Rows from block 7 of a small sound classifier, named by matrix and row number. Rows with one number within an expert belong to one neuron, the router's apart. Each number is 128 + 32 x the weight over its row's rms, rounded and kept within 0 to 255. All counts start at 0. Numbers have three digits each. After the name is the row's rms in percent of the matrix's.
Before each expert's rows are labels from the 100 clips, of 14848, where the router gives the expert most weight on average: "top examples" is what is common among them; "lies over" is the class under the peak. Only what is clearly more common there than usual is listed. The data: synthesized solo parts of chorales (CocoChorales). In brackets: how many of the 100.
# router: slot weights (model.blocks.7.mlp.router.weight, 64x192), inputs 0-63
# up: expert up (model.blocks.7.mlp.up, 32x48x192), inputs 0-63
# down: expert down (model.blocks.7.mlp.down, 32x192x48, transposed), outputs 0-63

# expert 11
top examples: violin (100); note D#5 (30); note F5 (27)
lies over: silence (94)
router.22 112:167171144160150124195155133079163084099166063078113178091115127173140183120109190170156137117229137146144131151095148148115100072160136115118123143140136138112134157104144171051095133149116160
router.23 118:112169173185160151195175115100156159146123064140165127136098113140105098126101171183150143155136132130121103096127159160110146103176153138077102128072108139109133107126076081138106156152176134
up.0 071:160096090130040140109099150126130143156107181109096144123190155134175148054167091028152099140161101190111144127148108090149206146145159141154172156152099105152153171128140139085156081132064094
down.0 061:148111065131045151083134117126099118150114133131124186092132120128132106094135046127134120107096176064160129124164124129083115156134108100139101218128121099074128143143126112115134101150129143
up.1 053:172130093102059136076084132142149122125151181116081090128168109114152113082155102104153196121120079166192120143122114103150121148118123123148131102160101105146064165175113156100125110135104121
down.1 061:119095204152119177147107111128128110164121141134119151120068159116132119090086108110172148130126105106071138130149136087119070139142129109140119184149105123080133109042064157121114144147115158
up.2 165:125064157140131139159100133110158175210068137176139148123206169128127138096109142095124164105134079166158115100177149140118224171127240145120173118122068126176176115139101090123180113133116098
down.2 133:106133141098147072160090156085162132165098124124167189120169152139091111108134120094159127148114107144104102090194130138187177161100185150155196120110156120186157119109088087123133116169084058
up.3 087:139078137066061122117127116121090077105090136093120131174121126101146129150140092094117128141139139070153174152074082128153162157089171163153153125121191078177074158124158141183199126108111120
down.3 084:219141132128156139147125133097157099100177085160059102116129116145060147118089168144133150159115077148143118090095175134114095155112115146123114114153115172111120143125127145080091166147160147
up.4 060:106152175142144082168163104106195141113112088121139190090113140149090150099121132135116141097158104174129101180098155151083112043159126088101149152118147136124191137181114118042144118147166114
down.4 083:172173152095117188152129100153154112083151093126123111136102107121144146127125189159130151112086127046132137085117101131083100120085114150111072149079100110085102126086097117145125132113142170
up.5 075:152077110086114113151082147122133149145056135149047152118176196140157167075146142078156192097170053203159137127167095113126212156114171145148178144144113098178136152125119117118117091098080095
down.5 064:148121142118135132087139108101145139087133121157046155109068114117146158105116169138131113174097134094108154102138114111095116101149097131076082160083100141076124076120084147121120091108135182
up.6 079:169124037103100144079098145133114132125132144157108122160124136094173145127186100097156140072111110164138131141148077086189113155115116159164168119161105106153061172148160157124111119093102128
down.6 085:126083160133163114185153091161146109177114111129168161159161129201100098111076118151164097141122107149135145105137149137102141135126119091115089170124109085125174101122111067137050124109150122
up.7 078:085139141152127078146121121065176158141077103132164157155162127155082169126122148097100126079169096161136109199202174147130147071165206118102152127100131176192148159181088122113118150173121119
down.7 101:123155118110140133116137073213113106129183156113131128159121118120110074151122164203125104149101105108132147141129163164102081167107090134075090130114075133073095101132166116145126150125170175
up.8 063:165105118127125094088122129137154150092121184128079162117198151142103138076165079100135078164101105119175141145158097091146176168110176140106147167179104132181122171178173152157116102100125174
down.8 065:153143166126117178166156117123093148164143128157096086083125132101126163107069225137137117181109133143126136060170130180070163130162142121147121089072119077107113132096098150084203114180135119
up.9 152:148130048137124189112116131150100170171113141181132082160122119057143129150162132087180167070091125122159164091153097087160103206099146183157154084145129131114069141186138120148129146144093138
down.9 138:135150101144124137114115138043146166117136116130125100108100110049135166126166158103122161079137126167134102107150076126167122136120165171096178097126150161148128170124145169104175148155122158
up.10 074:180115068114133159103096116167116195148134146156082112114105159121162115117164084093139135084130079166144113155101119059178087172168071136197162099157101085103145146152174140099101122115060118
down.10 083:166090086158136151177091129143158141151093157116131178166146151204139140126083099147160118138139114155151152104166175151058122138167127090135076121134158053119138097121098058129079140123116066
up.11 074:141152025125105130062103139125129152113128127126107131150102111085180125120186151090164118119135102137162158141129059088179099122142096142121159099156151105152083150128164166113124125118100096
down.11 073:153111194162100139166159121154129148142114128103144140144145129187079131151053102172117141125107118117188123136119200142146165106175109113124096184098120083140133111148121101148088103093146111
up.12 071:136107019086087142070075145099111115118115138129089125143142158109182146116202093094114130113090130138131120153142058078140149183068144174125168136161126112143038157152137173152099128097100110
down.12 085:135150142173144113197155082184140146153144110155157148163135119210089075134088112103152113115090147147143139120117191146093096101109145132123075126084121110123139066121128046124043122130135137
up.13 086:169108138087079119107073143111111109129109153127128106138147161096164161116140107059112142103137143143114195114129125138176147184129152169143170148153139090194100146183148135137150095159078073
down.13 096:159113160158156124174143086185151172100104105156127153101135145149098121064095137185140115170105110140158071179126118107107144161123105100112096145112062143125137131092151105142091129125154134
up.14 114:177150129131129081123105130113148134097148082156155231117091069134099091135123120107118097073132139124124159132116161069141073088161113146116130136155173177126198149129119148070106170164102160
down.14 108:129092182081109054143059126149132125061079159109098155141133153109122128151181091134157083183167111087104148191127052071111114139101095133146141167160126145180128123090155163177123121134122141
up.15 057:150131096137087136089103197135125139120100127153064137136142149076200150111159058066149125096115143155161139121161099087158145159099155188160139148183126097164091164132152169107140093096064122
down.15 058:135112177153106177187178119148146148151080114097089154140095119162145091108069108167128116163137150132143153095112170118176144133138123099168095128092077097084129107140071083199124150110101128
up.16 130:112119082148148207133132099167084138177139119176156052209132093064119088168133125128175152084088189081133182102150097113126111167061126173120119087113173143103067123120121103188115151104123145
down.16 124:104148091117102116089078153094131114103118133124126139102160124047126179147152180110123134095162101151133126141159055147132147146102154131110163129158151191148130136117154176110197140134117133
up.17 077:128113058107099075068085150119111092089138162084119107155136153105170171120187130121111087178124131126137125174106047138112142157095124134105133159177158130150055166097170174151109117076128137
down.17 074:110146136174102135121089135153112118125195119146171138139101101168052069146101048113167162107169149160130163096178153162137079101143121149137147123085128139084133085133131103107109097172113140
up.18 084:123105153048073132089096158111077056075122119116138132160162156099167139124151063096125110126198145111129184164075096135143172134112139150161161156143176097192072145115181143131160092107100112
down.18 095:223142137165181138170148152142179165134137117148090108092099104173095124087091151146124133113132069168149093042105209141165144166181149144106109117137103088128147136164110144130097186139116124
up.19 079:146102109096080122105109141116102062087039165109113147137114176141166184167166171108157157156196148094113148156097085107152161114104156136167146135130192107146065175158119160129153093095123126
down.19 065:109103132145093144156136142167101123142095108139075088175119158062172117204150151130176124159101072131124130126056088141131174123100127103211126103053145131150114139096109095148111106140106176
up.20 060:183132082118093121082093157144171152117110112152105146156150115117114111089159129087140105114144060149168151165116098052138121158123133131143148135192124111163127123121155155093123098161073110
down.20 061:124123124141165158151190100157150165166165105148130165125123153167101143110036106111108161110096157122152113126151181150067129084138106123116076185138171124124190085099079094132140082142123115
up.21 066:150095030120119166086103131164115162137141154151116084136169134054155125091188087083144163119086112181156109135131062097164129179109135157150151113163080112146098154123171140143099104078075131
down.21 077:130148129174122193108142101170094136134163145119147154151044092182098066125089096124162117077124154088102166092190125117112109100151141096183105161107106109087139090074135068151140095130105151
up.22 062:131129108105035152077121157117137146096127168132082133156119145120158153141134121127152150078162152138151141113140137104168126129123124124147138099152144073157046179174134161080140107119113140
down.22 076:117099191139171145156136103167123092179122146130121154113146181126156174104145063141143142163121130038106136118144145101084135139180106123152115188114117107122142084072126149151090097068115134

# expert 30
top examples: flute (100); note F#5 (55); note F5 (35); note G#5 (27)
lies over: F#5 (27)
router.60 099:125165128121154161146101136151165127139158093155066122091076162128136161116146185160141211106155147134135102159100144100125082077162053138118153119116128150163161159116161151061060158090105110
router.61 125:148154177128194140147172072188084099149119140149125094071097110129133154149131113174094181175085101110132074131059158107142086122157076147153134088109115131123122120156135136155102175077128161
up.0 103:128088082094092097107050141104135137128111142145152086150155111080106102138157158081136098111107147175159163096170104168109140201079162164078141119112157137123134099135098082122139090168141103
down.0 094:124138025147147146114141067107134147118185111112185111176123103157120144070176127164110141089119148175081132203108096086101134124141104099105129131204129105152124122102177145123115157066150097
up.1 091:131101035141067115098073139116145172141138146163148129145181103092115107091163128080113089133075153181155140108154057180109163204088174144078118111116137105116128118151120080167180112142141073
down.1 086:131192105175162147099171079064168144137160067119191058131132086091122225062157139139146160111099127155091150106071122100141096169146142152115126127140108099107124100081132107155093147079118147
up.2 094:165127129131111086121073130120187161169145144135110115088132138102092152125079112109097135086124104206143127131137139139139134182141133184126170116169110124166164131139153167052126121130065113
down.2 121:126103092123130127161135155151119099111084105140067187142105165218098144158111179120184131130181132137173102136145144149095141105133147141134146092133168110126126159169037139108080169155134109
up.3 066:147112110131114080131072149103164150155109135165117112092133141089107130118077154103081127102139099224135119137135130153148167192132148194129183120145145148172160149153137140095144103114075105
down.3 095:125114085141110137143123154141109103100099097155102183146070157216101141138121178155155122128185117094178105140131110109099108088157101146137135097177158091146095184163088137105066190137157110
up.4 060:138107092107119036107059115168109155109095209152135184101139137143132080110124107137072076122102120158143127163070100148106168151149108115124157087159103131197164111148132149077140122111104103
down.4 058:091143160195152095165192127169174125151155115133151146114134123185101123111063147162133166107136139119083130084109162138117095084164122143114140155157107155064158082116111079117102139124125081
up.5 141:151161114150127179112158102162072103097144111109109053148143043036156137123183111143176121197081139053123120085105086073144107130122123126130108126166122107132062138095147127174115145118130173
down.5 132:156134156165088127103141201080146124118134115162108084114166144062124165115163049100113182114089127101159104102092088074201138124104148141130164146177108110169114190127198160149160110148110175
up.6 069:139070093129096071124044161123134138132104160156094129101170169104157130100117149092124097112127116206155114125146114140112180213120152169110163127128117147189166154133123128058141096153093116
down.6 063:083163160152129156139167126102127122125126066151133120103105151154109190145106131180148199170145143096079104084059103104140101126119130108151145139121149090070094156085103130126096180150140150
up.7 102:104167154152133149153171115162154122091123094102119113158117072132082143155137175146193136132143161045136101128134139069146098087129102037115083112125122180092094155117134139142093154124168159
down.7 105:123119179149085134126093184039119124132123118138149089111142106078108125115132035111072124121105127133117113101129145136186150115105141122076104155105135119120105133127139148127190087183163139
up.8 061:131120096135085179147075144084131142130119148146162157156160108139136101095141156099157104124119139143154164113161115123116176160107198126110154094115130093137184152114093107113178084162122085
down.8 046:134154144111161108181116119139159147137162092089175153137086074117081116085113122130170168102127125100124149100080128160125080112144139145099120109106137123127189098078101132159037089093129123
up.9 108:142117134121134076121079131164132155125113130168100162084122185129145126105144091147077143132111103204171122182094104152130158141110119159139189090148095116166175127148148157132114123076104114
down.9 100:127138101094139112155141146205151099185147147091132186104136179136100141163087155092140148083203129144128165117178165181098135182097144176109146094107136156088174082146074111051135083109101050
up.10 074:113095064086105119125117139093123095093103147091146142165138128099189088156169136053164077140143162118109181135154088133102152145096179156110137186119148091109105162116102121144146091123078107
down.10 073:163137110084146090114113107175179148117091130162093153107152089088161125101152134092131132120136086129171081133116101064153129140167102150161158157193065120169094161124169153108062105099069143
up.11 090:143149129152133193145157127147096119101119112104080106137125097096149148145169162140255116174128118042122117102133118057146099128151118074126117106161121123106097169106114111142105131131120174
down.11 098:116135159173069102088139186073173115156128083140158090092179133084091179122109056088096137091138191124132114078104092129183132134088146137086134184137153109152135149094170126129187111174116170
up.12 112:141131107154123179122135111153086137098106119128086075141128092071165130111213130129213109198073142071124109099100068071142100129149124112125110123165139107125068143118127138157116151130121167
down.12 118:114140150158085088099125189084147113146130079147130083107164142092088195127142051116092151081124175111146106089092123119194135121095155136115149164135116131158147167113189147145187115148114160
up.13 089:163111116143129070114118145105173170167147097141107156086124154153128154103092142124079151126140105226121137144139164134167139148175115171147164098169123124176164129146130124097120132101087105
down.13 075:153147108109129154129089196195143114120140127110069162118093175123092102148117137120172165105199093130151071120146152130107144134112127152138153097171098164137162126128125125094119099111130133
up.14 068:162139120131076136152133160064165148140084153118130186151144097167124128075108124094148091118182136130113136117173121153126147133136142082121109153146145094155083152140086109065159078192122093
down.14 072:181122139120112153148155137168146131161074123149092121092161132101171093099179147100159161180111115138118136148096120081132134155131133151159166147143093084115108152105128138099095128091058100
up.15 072:131073106114100116113063134104099105150104163123139096142160132074135124154116167074192111121148117137101175056196126130115155224088160185138128114075104121116126126093138046129136086153125101
down.15 085:143114080144114115110155096083134144113167110108153180148147133138165185111139145145129119108163096148117123167082090139090123085170139129109131212203130113135137128036181160152115159089111114
up.16 075:175113127135117074128089121122187168160133137167106100111145119102105136095095119113108132104111134251151115125135124127126140202135142174127167132171112138163170130163154127053142118148091126
down.16 104:141115091140117115172141169148112139098110101164088171122072151244122155161118187133172129124165153111183067115135119113063143092154091133136134077146159084118123165125088147126074167154130120
up.17 091:109133139134121146156170108159122093093119085100144094146118079117112136159182189151206127164115144032127120106115117046117104113130106077122113116149133160095101146096134145162099168126143171
down.17 103:151123181162080130109095179076118136118124155158145096102142128067078115126105023112068141117111140116117104113083102136184140120121162116114106151128112123131098130139150145137203090174132151
up.18 121:109080096092094098123059160103135127136098139139156091145143114069106121155125159069156109091136142166142161082202113148122138180083159164112150116089154138155109125137099073134141119167124109
down.18 123:118118042138160136114132081101116151141149118145140163145138134156156142081138179114101130091131118171132156156111114092094121110149118136065128177219118120149116118104161129128125179059107102
up.19 073:166130115139112051122079139126189162161117140143110109095150137069121133120122125105082133110134116229128115135135109132128140192119143189135180127177130141182169126175157132074126104133067119
down.19 099:136114102122114135144172155157132102118110102179085153128110157225103163125110172134184144122181149103172087124121137116089128108178101161143116109129143058109149173144076136106048178131141118
up.20 077:130080122117094094122074154109111134126088149138134161150133140103153107121175105092136099124145152168119171140168071147136150139088146198111161164141192116130136111131107090151153057132103086
down.20 082:155169091118143119109172092165150151117154097144175118149107075114113159079159093149142153098078149136052137135087107061152096131152115123133139164190065164126151148107201141127134143117136149
up.21 099:135136096144121184099161126150104126126124117105122056168130058064167149131228155138200139199070148073141116110093070062137134131101127124110123117162129110120056148098150141189116153087135159
down.21 102:124139168183086132138120187073127113136103116158137107113151132061134124130132048070112204099144129143124118087114105096192137117109172148109156131128137109196100166138174120186180078149145139
up.22 127:131139131139121189129147099150066097107120124108105065155129083034174144127196114145202120184092136025113116091096078056148116144112114143129124107157132110133066142106143145186129143109121173
down.22 119:128151144167074138100122192088128112149134088148133083134176126071120147114152049099122169100127144111136094086083103076192151107100167134098155140148129089179104169137191147172193109134121178

# expert 1
top examples: horn (100); note A#4 (41); note B4 (37); note C5 (27)
lies over: A#4 (28)
router.2 118:116166076127121158094146132181096126127193161118161147185166077097110073131167093117105079125121132095102147127069092121143081126163110118111110180177120148110109119096152131096178092103108117
router.3 174:121126147122140157140132112144139136123141128208181170128134099162071058154105103115137133131165101095167135125135170062182087062195151199169166077142113135097159130198100127130110159142085125
up.0 096:133155051138108146099117097147127145126137163109118073154182088069132127109200114147113081136136109142126122175093102133130124182152065063118074121167087112147102130120166169063119116158162145
down.0 093:197115099095114114104119144111149176155135159176111088088153098091146170069129112141112122147139044132158179096129135138127151209153128155124148083156089166166142186174163155089125168177118125
up.1 079:152146139108083125141108184108117101144131092136115106086131122121160173132070144156166149116182101154100138105170143160131153122104126130145153121138154098160187119121126144071133068122135037
down.1 077:149165104130160205161140075154123155136081138209104107187084150145145122166180175108144128114144168083148121121106052083163130160106121137152154093079134130150082146146100159180109133069133177
up.2 076:119067109129114142130084135108123135142093154136089113075184201145176143118170126110151092159134136150126113130105086134071201184068133100162091196086095060123128127105120121158105089107122083
down.2 057:123120034123141086099086121131138132092143145208096139118155076100115154123175087166095056069101094122185116185159065098184099111125088131085112140151138174146067124138174171096103195123168146
up.3 123:120062167118077148099084136167089107148143151121142116146170171060143095155097083107121081113146157101097175143102148124114134175114113150164135110137106121153145091136166127101155064178099117
down.3 134:134096150147158157156126098163129186197115126139121089109150143108150108125085199158134140167086086112144130097146138155108207166109153158142147087090088109127148148110121126113146137164141126
up.4 109:097109153160117143149162075144113120125141139085141123100127153165130096131075130193133100159123137142095113151086142184111134129104091076094073131060134127047118091126111110151084125126200138
down.4 126:120169132180103150151144160054182164130119111147128138100093097186091140116078134145072128107096135177165080097110183160126112093126145071067101161105147108143140100179089131136124137170151123
up.5 088:125136062172100112116124134070156210110148118159129106119186080127118124080193170128129102119142066163174065144139096136134120130185120063085130156180134143143094131158132166073135123190169139
down.5 094:098059169126165118127084088126103117126118196178092124154150137081111104147116101102138073127080166086140166128136102153123160192149139131155090135100048094137099115168097136146141127178152117
up.6 135:146134176139125117147090132116151157179120110105122146031164158155126104091041114137087124101153117167118123146116169132111166134141153123124139176131102129155183085088130082069145112139111054
down.6 135:145152096149124113149140102098166154152116118129169114096156132167125190064087121140107173109138162183134107123107143189136158150119149084070112156144157111141184102114161083117106106102122081
up.7 063:200177127136084104103098212049169108127103148098108154072156132134167163102125145096169058117128089161084136071104130142108175137121119094159112210131141113137131130107130114094134069181149082
down.7 068:147107107117130133067096116187080088122174191159113143114164103136147125157166112103084069147129108073117145158152042128098148130106101116088135127192099090092053154184162179142168138102144126
up.8 109:113103050120107174123134124134120115118092158119088094123121200128186156139164135179146120126140100157154091154136059192107160125075122103146117131089109107135100167108155158180114144080178093
down.8 103:124119107089126106124091106179157120141164161109137088113179154071126115140151086126090090156148117155117143135174118172124173173123138114137105129146080145134131102111181131141168115139165064
up.9 141:127173070131132133087130088139125150108209150095136121149161084058116119100138119164095077118102132124083143137089104136118110165132104075065118180191115150119136094064163126066149089163158125
down.9 151:180124155099179109132113158111155150170093102160127168107124107110138116115113117067112157087130115127138167082153157116174142134176205212161200127146118140167170168161112121093131137157063109
up.10 084:155076129154127144136124131159138140152096149116086079087157174144147158104131107130129110162061143144133097115055132158066182189087112087143077172107080061112106159098140123159074122140154135
down.10 080:127172064129092126097096127128132115115173138122121114132177103024150091113148114123103092122111092133125138116131082177115117183156150109081134169149089139145141113110176146083158106118130102
up.11 067:161091088179116102130157117114137135146111139114119111126159183130183164110155099130156121143065145145067123128062119153046134125093130124113113194114128085074100173106150095192065111133112180
down.11 066:137128140111068135103122137209097119120153152089134069137153138115187132179156062101121087136139135088141161193107089163120147196116117116166127116118126085141155105115175116174173119083129083
up.12 081:133137079133054150118141138147100120119129130071120052156126124053162151139199125168123103110165115115112126163095044121136141182149065090143122086144134129155060145114175185100140119125157193
down.12 076:191101110081151134119120123117149162126133162162102130112167104104155149088091173125131124116154089110182168087114153124121167171145146174124154120127120107170123181184120190106137175147060145
up.13 148:090144106143172124172161086112130146138075095115136146132119172175132166131161134136140143117099134124122107153159115123128125119113163133092135158072137133090151128123112068255137174085129113
down.13 148:095062066181098131104091136072116199152062157181103133128102160136168131126164177117091135105100136179174113176124095111129171137100141167097139127086141101187079156157132168128157126097133119
up.14 079:152101087143114120117081103097144161151130132134105094099164145157133140098168127100108096133060135153118134142127088150045160155092096086073064208104098101133142149078118121156120112141121088
down.14 077:106104097110097130107112108142118092110209093128107103140139139062119205093159093170124127133106109092154130158130095149162143169071116140092107115139117175101108119165145133130172210110182124
up.15 068:123108077115084128100166146132128125118134149084115075144158134081181175105201150179128095140151094144182106146115027159120153177159103084103136099132122109150053152114169196113144121129188131
down.15 057:151103107056141067140043174140150116122139121155063135106146131107131141171190132113101122103168118113160170121167059166101162212157137125127133091115150141168118181163134168095133164158127108
up.16 127:137099178136134168172125140136126151197109089139136135111133173099130138133050109108152151074149116127089142115157178137135158146109177166177178116075106118165187104107110055105132102171066088
down.16 128:151092068151131173120105081126134127178110134093183128109154158099213129100140096109150151139112163145067178126089100109096179158068149140123143165119103051115140092068148092165154101041062109
up.17 095:140096115166104099137065096114143160132144127112106102063210145122154122040085097153140081160107087160133086121107130196067200157097128097069097173126091103137139142088155116115101131160144098
down.17 086:079162153112126124161154099109111117106181122138151140189125129170121133195074152153175132123151116101202116112113146159128113052151075097157091135118161145084096113115102120131133127147164141
up.18 088:210133087171122173130115122129162208166131140141088127064158124086154149078140163097159121138105080150164114109163121124121161181129139130175125133156085093129151170117131114122096124116108128
down.18 086:142135089131071071100064108115174154085148155143088134134145060100104180102131094121123117118122123147189125120121101181143116125157124057090066189178132102104105139136169157080126113151163117
up.19 066:170157122137112091118062207047168101110113156095106124071163143148170145091095148109154082109143092170079114077104143167098153123102100108152145182121120109143165140080135117069118077147132066
down.19 076:139091089091124119057128146172084118095120211114122144114121128130158109143168105121117079128141111070152158118123052105116115120136088115112099121189101108101068146161175179142168180129155158
up.20 089:115147053118080135091142116135103125116149139094124073173158117072145135110181131177127095113172100140130139178122055153148128177178070047119122097167127135165089123110176179075133101114173137
down.20 097:170127088121159135118123134098169197137128173160094123074183100059134150076124172118105104144104068146194154112124128107133108199158123161097127146147112128179117172171148160066118140138114118
up.21 067:133057117155093155128086156111124153143084153125085097078170210128181168096149138092132077161079129156126101130105113130086172165080111130136093182101097049114135144091121105126094079151114093
down.21 065:169157070132098136085088151112153162093178111172117140162111046105143124114154083151130069128139148100164119172080113091100078174174110129130112190138127162109038151141166170084111166190116142
up.22 076:131156075168104123114133130081153158125134129119082088099168133121160173086164155137143103172081125190100087128101084156063140166117087067097049182131110096135104174091124142091109119142153121
down.22 068:135183057112137125107129106125152141117220100114152100136128093108109177099095101187100104100114103161168131139106110169146096194082089144046114096117143185102114106196159129109120171130157097

# expert 18
top examples: tuba (99); note B3 (31); note A#3 (28); note C4 (27)
lies over: silence (30)
router.36 128:184185122156162095103152111111155137120171110151147151098082090116067133137108136135102069099085118151153157115132166099128079114181048110106053145173140175099117132128167159066119163159128120
router.37 070:163137094120097092071121141130128140127191167115140146108131119148137110133143110098094147154184171190128155117110173114145108140135108162113125183153155165138080117141149168130102149111102128
up.0 069:124101137131114145131146087154083080078127161064119066116130143166150119135106064205171116179154176082088209124053111121106151122098102132139051125105135077077116130070112135171099091089125158
down.0 074:100109143169084130154092200101158134146089102116136119126171148146135184103155123062101118111136126142137097126179182146115129120103158156111146125108134105162123192230056104143080121097141057
up.1 128:129122131163135113145143122099145140111117104159107190130122104164100063099153161116123098136103142130153086137175143069090103081178125131103108186123118149124123147130104144127125156180129184
down.1 133:119097163117157084174059129119138127181100111091123163119168194154097103139118145077140181139184144111140146088148151114120163167120202176124189157088106123167172160129097063184163135119098062
up.2 169:136138124156137112147145121103153141120126116147119199135133103176090072108164161124123095125115166117147091136184155058093111082177122115112101194131120152134109147120119138128118156164137177
down.2 155:114096168112132095168099156150157131188088122108117161121176188163104125150113119097175187137155157115116146078162143137114177168135207200140194141075115116149151151107082074195160138119098072
up.3 116:127134150103106136123150174167103094121125157128149158159107130120137157212129101094127173116125166078137243106149151057141122102149169191148144055138130124128111153176109144128160100122084154
down.3 110:136164140108111108127124141161127085074156089109150193122130085200137166115073101141167148101206109112164120149105196100187071042180105108139120138163136136140156138150139133093132152111132142
up.4 115:110112113152097167156152157121119143114114116139075137171141107127117082112184165122149123141133138119161055146175118084119106097142132110129116143125124122116058157140098149131099149164142192
down.4 117:138071166130136059164082123123216131162112121094078150087160174169098116128131118068130157141160112153131151094133158104105203194115185164131194150107082131196178175104133114140117125122069076
up.5 084:153113109134118110146117103223142126102140197104138122105153138136141138119126088113122115157092114125169144151144146152072158169122153093152087167116057110096162131139151101146107134165142123
down.5 085:169089218153074108178113135091128129104108131141108115086081105141103161141074077130134158130148152128142114154133190114174136127146090153120129145095116146133132168185122150120122132142126165
up.6 067:124104138115103168162123148140102117143127125104113074123150186155163136122114126136173132181135141114135157086108086171082208168071162142171110176073091071086124128075087086200104077073103139
down.6 063:059142078180151140089087134057154129136194137119158122161173089142109071113081113155087074109107140126161097124127102178098157143135110116073069149163124131143116101085133098130174146137173123
up.7 082:148082224109109124187126132149107105135070163164066150121134168161120147151141111115147139167126118061159111113151128035132135099136131175165109140110113131147121181141093143166120124137074171
down.7 086:139198113077123140080135103175064108052201112105151126158117091094139126165133097173094111119176151093154169167050122127165075114165054123109078134204167155121046148110160161094191119142152159
up.8 054:152133148119124169160110209145145139146082074149131158134155167194156147161095148103179180132153132104159136117192142034161130123101212182159169115100146097137141148128058111180113078122059154
down.8 062:138154162135148134054125161089177145110179102138065137164095108147102166131131140144088102122180074123146098139079137122183074094193103075165126108157167128110088118149106135099109118145191190
up.9 146:109160106110148142095176097154126113073144132125160051131040117121123121208100146183107123125098130126116149142064106181155091073156071119120096053121194139091113126164142178113097165126178114
down.9 134:094165097141104189126165138149098103152085131153134098155089141136154118124110162176149145109122132153120120131092146169114137079141085099161164083118149089094081113169115116080109161104171124
up.10 069:136104192116097177171156165120102102134087137132124129137131157187183148161135123086169157155146138079130147088161111053109153113137187159154137093123129131121094174132052121192100095144061162
down.10 063:164134111176109120107160096097129199154135137146134112098142088170109044099107150171073122107130101160139059156138128196118118141158148104108064135107121148130154128161130130123114166201179158
up.11 064:126131151158138148121149076121109090119124122138143009139128158162151164152067121231145151131141138121128211121083146114128122106145032124130075110087190097062137143109136160148067149111157146
down.11 074:070134115108083130152136183116097129112038154100181112114148128160170140122137117136152156090120185140087088190162138176089140106093093108137155101113150108122112122177075104149118103108134122
up.12 115:154159114121162093092121074151131120103158134145186032099106139110136158132080116197087123117111105158137200174039107178132114141125061133128102106146160133103169095101166174121121131099162084
down.12 133:098143108162090198145181170096148130142069130090166096159096128140124174144139164124157171145115137143123063135180136151161137114096140119122162071107169116156106167193063119124100115108159130
up.13 109:140093149104104171150146119170082086109081104136086086132092142120155174197129136145181155161140116036158137088167134049119124145100133156162134089115127118133119180156118118152095134111120190
down.13 104:132114194145192142146137130190144113123108138112115132117089177143121139182139140140133190145129111050096148153096195091184141116118136144172125143086039151100154118118121118146108174103094151
up.14 096:066110130111101218142181115155094112120089113140146053195114138131156143144116139148172167173150132104137128142145099141175132120123128120147152059093149095126065139139115134134065115095134158
down.14 096:106110096113077150119140164105058148179099155131093109154165160127198157147145131120126073097141119138159133119090076152103177126095133129140131153156149086090062142114085123148138128127149104
up.15 114:128132107152092151135176127126134151101120113101106143186128108136120073111178180133148126141136176114150093128179139075108108109162122101123097142127125141128054161142109141125102141146133215
down.15 111:152091171122144101162111161132181110184098118097097166099155194158106124170152118058166196138148115122112164087174164129110170170116210175146188159100112135160181147099096100178120107157083079
up.16 063:122127117130111155138091179058135149136117132103112138117179144176154159085126142075127160121127151138138162107170089089125146148103255188133124244115127120115095144067057081193138079103074118
down.16 060:074161104082144102081120119127126143126109146138110114149070118119095074108142148150102118102112075115128159176106120157132077097184090123154125102131135187085137085142127200058137132154146158
up.17 111:157107155126133124171110182098145147156103123134113155093151169185144188114086138089135184120140117145092108118167140109149151131112210194154165140114104109142174160116095086157118095106047096
down.17 117:122163088153083119116116115118150128123156101112106107163099084132170144108140133112131142110129079171175115166088144150172102145149098121094062137169224096168113158150123144102138134173142134
up.18 086:093112118162094159164175145110128146144111118141060127170139129151127078088160197138152128153151136147154054134182129088080140115123143110134121138120112124139058161135107128135079141162141181
down.18 080:147049169131163073150081162152201154170083128108075164110153145144116128141137090078142145152153088126137087109106157125136202199143183160106169123126058111199205138120150080155107085134100062
up.19 051:099114150112112174157120147149119109169097136099118143161156143197151157082119132118145159157128150101105116102137062089100159144095199143147149189119117111118131119068080072195131129082082130
down.19 059:085127050094123128119173100139103099087156144160153097145090170140125095140146143158110082117137099123158067149085089145106101103137079117109117150151163077061109100092147138071119124167163173
up.20 153:100143143140124125131166131089135142124136094150147204168115088179103092154156166096124113114125171087159160107185155019140090081160151137120125163131154158117115142115110104141149163171110145
down.20 140:077126142139107100138115175110102084191091125105108151175151183127142156172162101086183164124135153091157160080149101125140157128122211188155155157093154104139150179088076083207193156120109109
up.21 077:124082155081090180170129148158112104120095160123130110142113191131153128173142111100167167148154147106133150126145115118129164155072126178183155081086113086118117137144092123175088111109062159
down.21 063:073146084108089142080073163057085145100124164096114124162129098117181109120200093165111106054084153123176117157102052189160102111107112106069129174140137114143125142107143166154192142094170160
up.22 083:114094158062110148186112175173109118123113148140106085130082198136170129149143095111141173148151137123146126151133116115111183129115154186179193075117120090142112147170114138136073106042050121
down.22 076:105136106141040168115181209067102157136053133098115111157150156104074147169184103087133188106127147093164138147158080109160134198069168123096166118128179094143068193147084061166196100146179149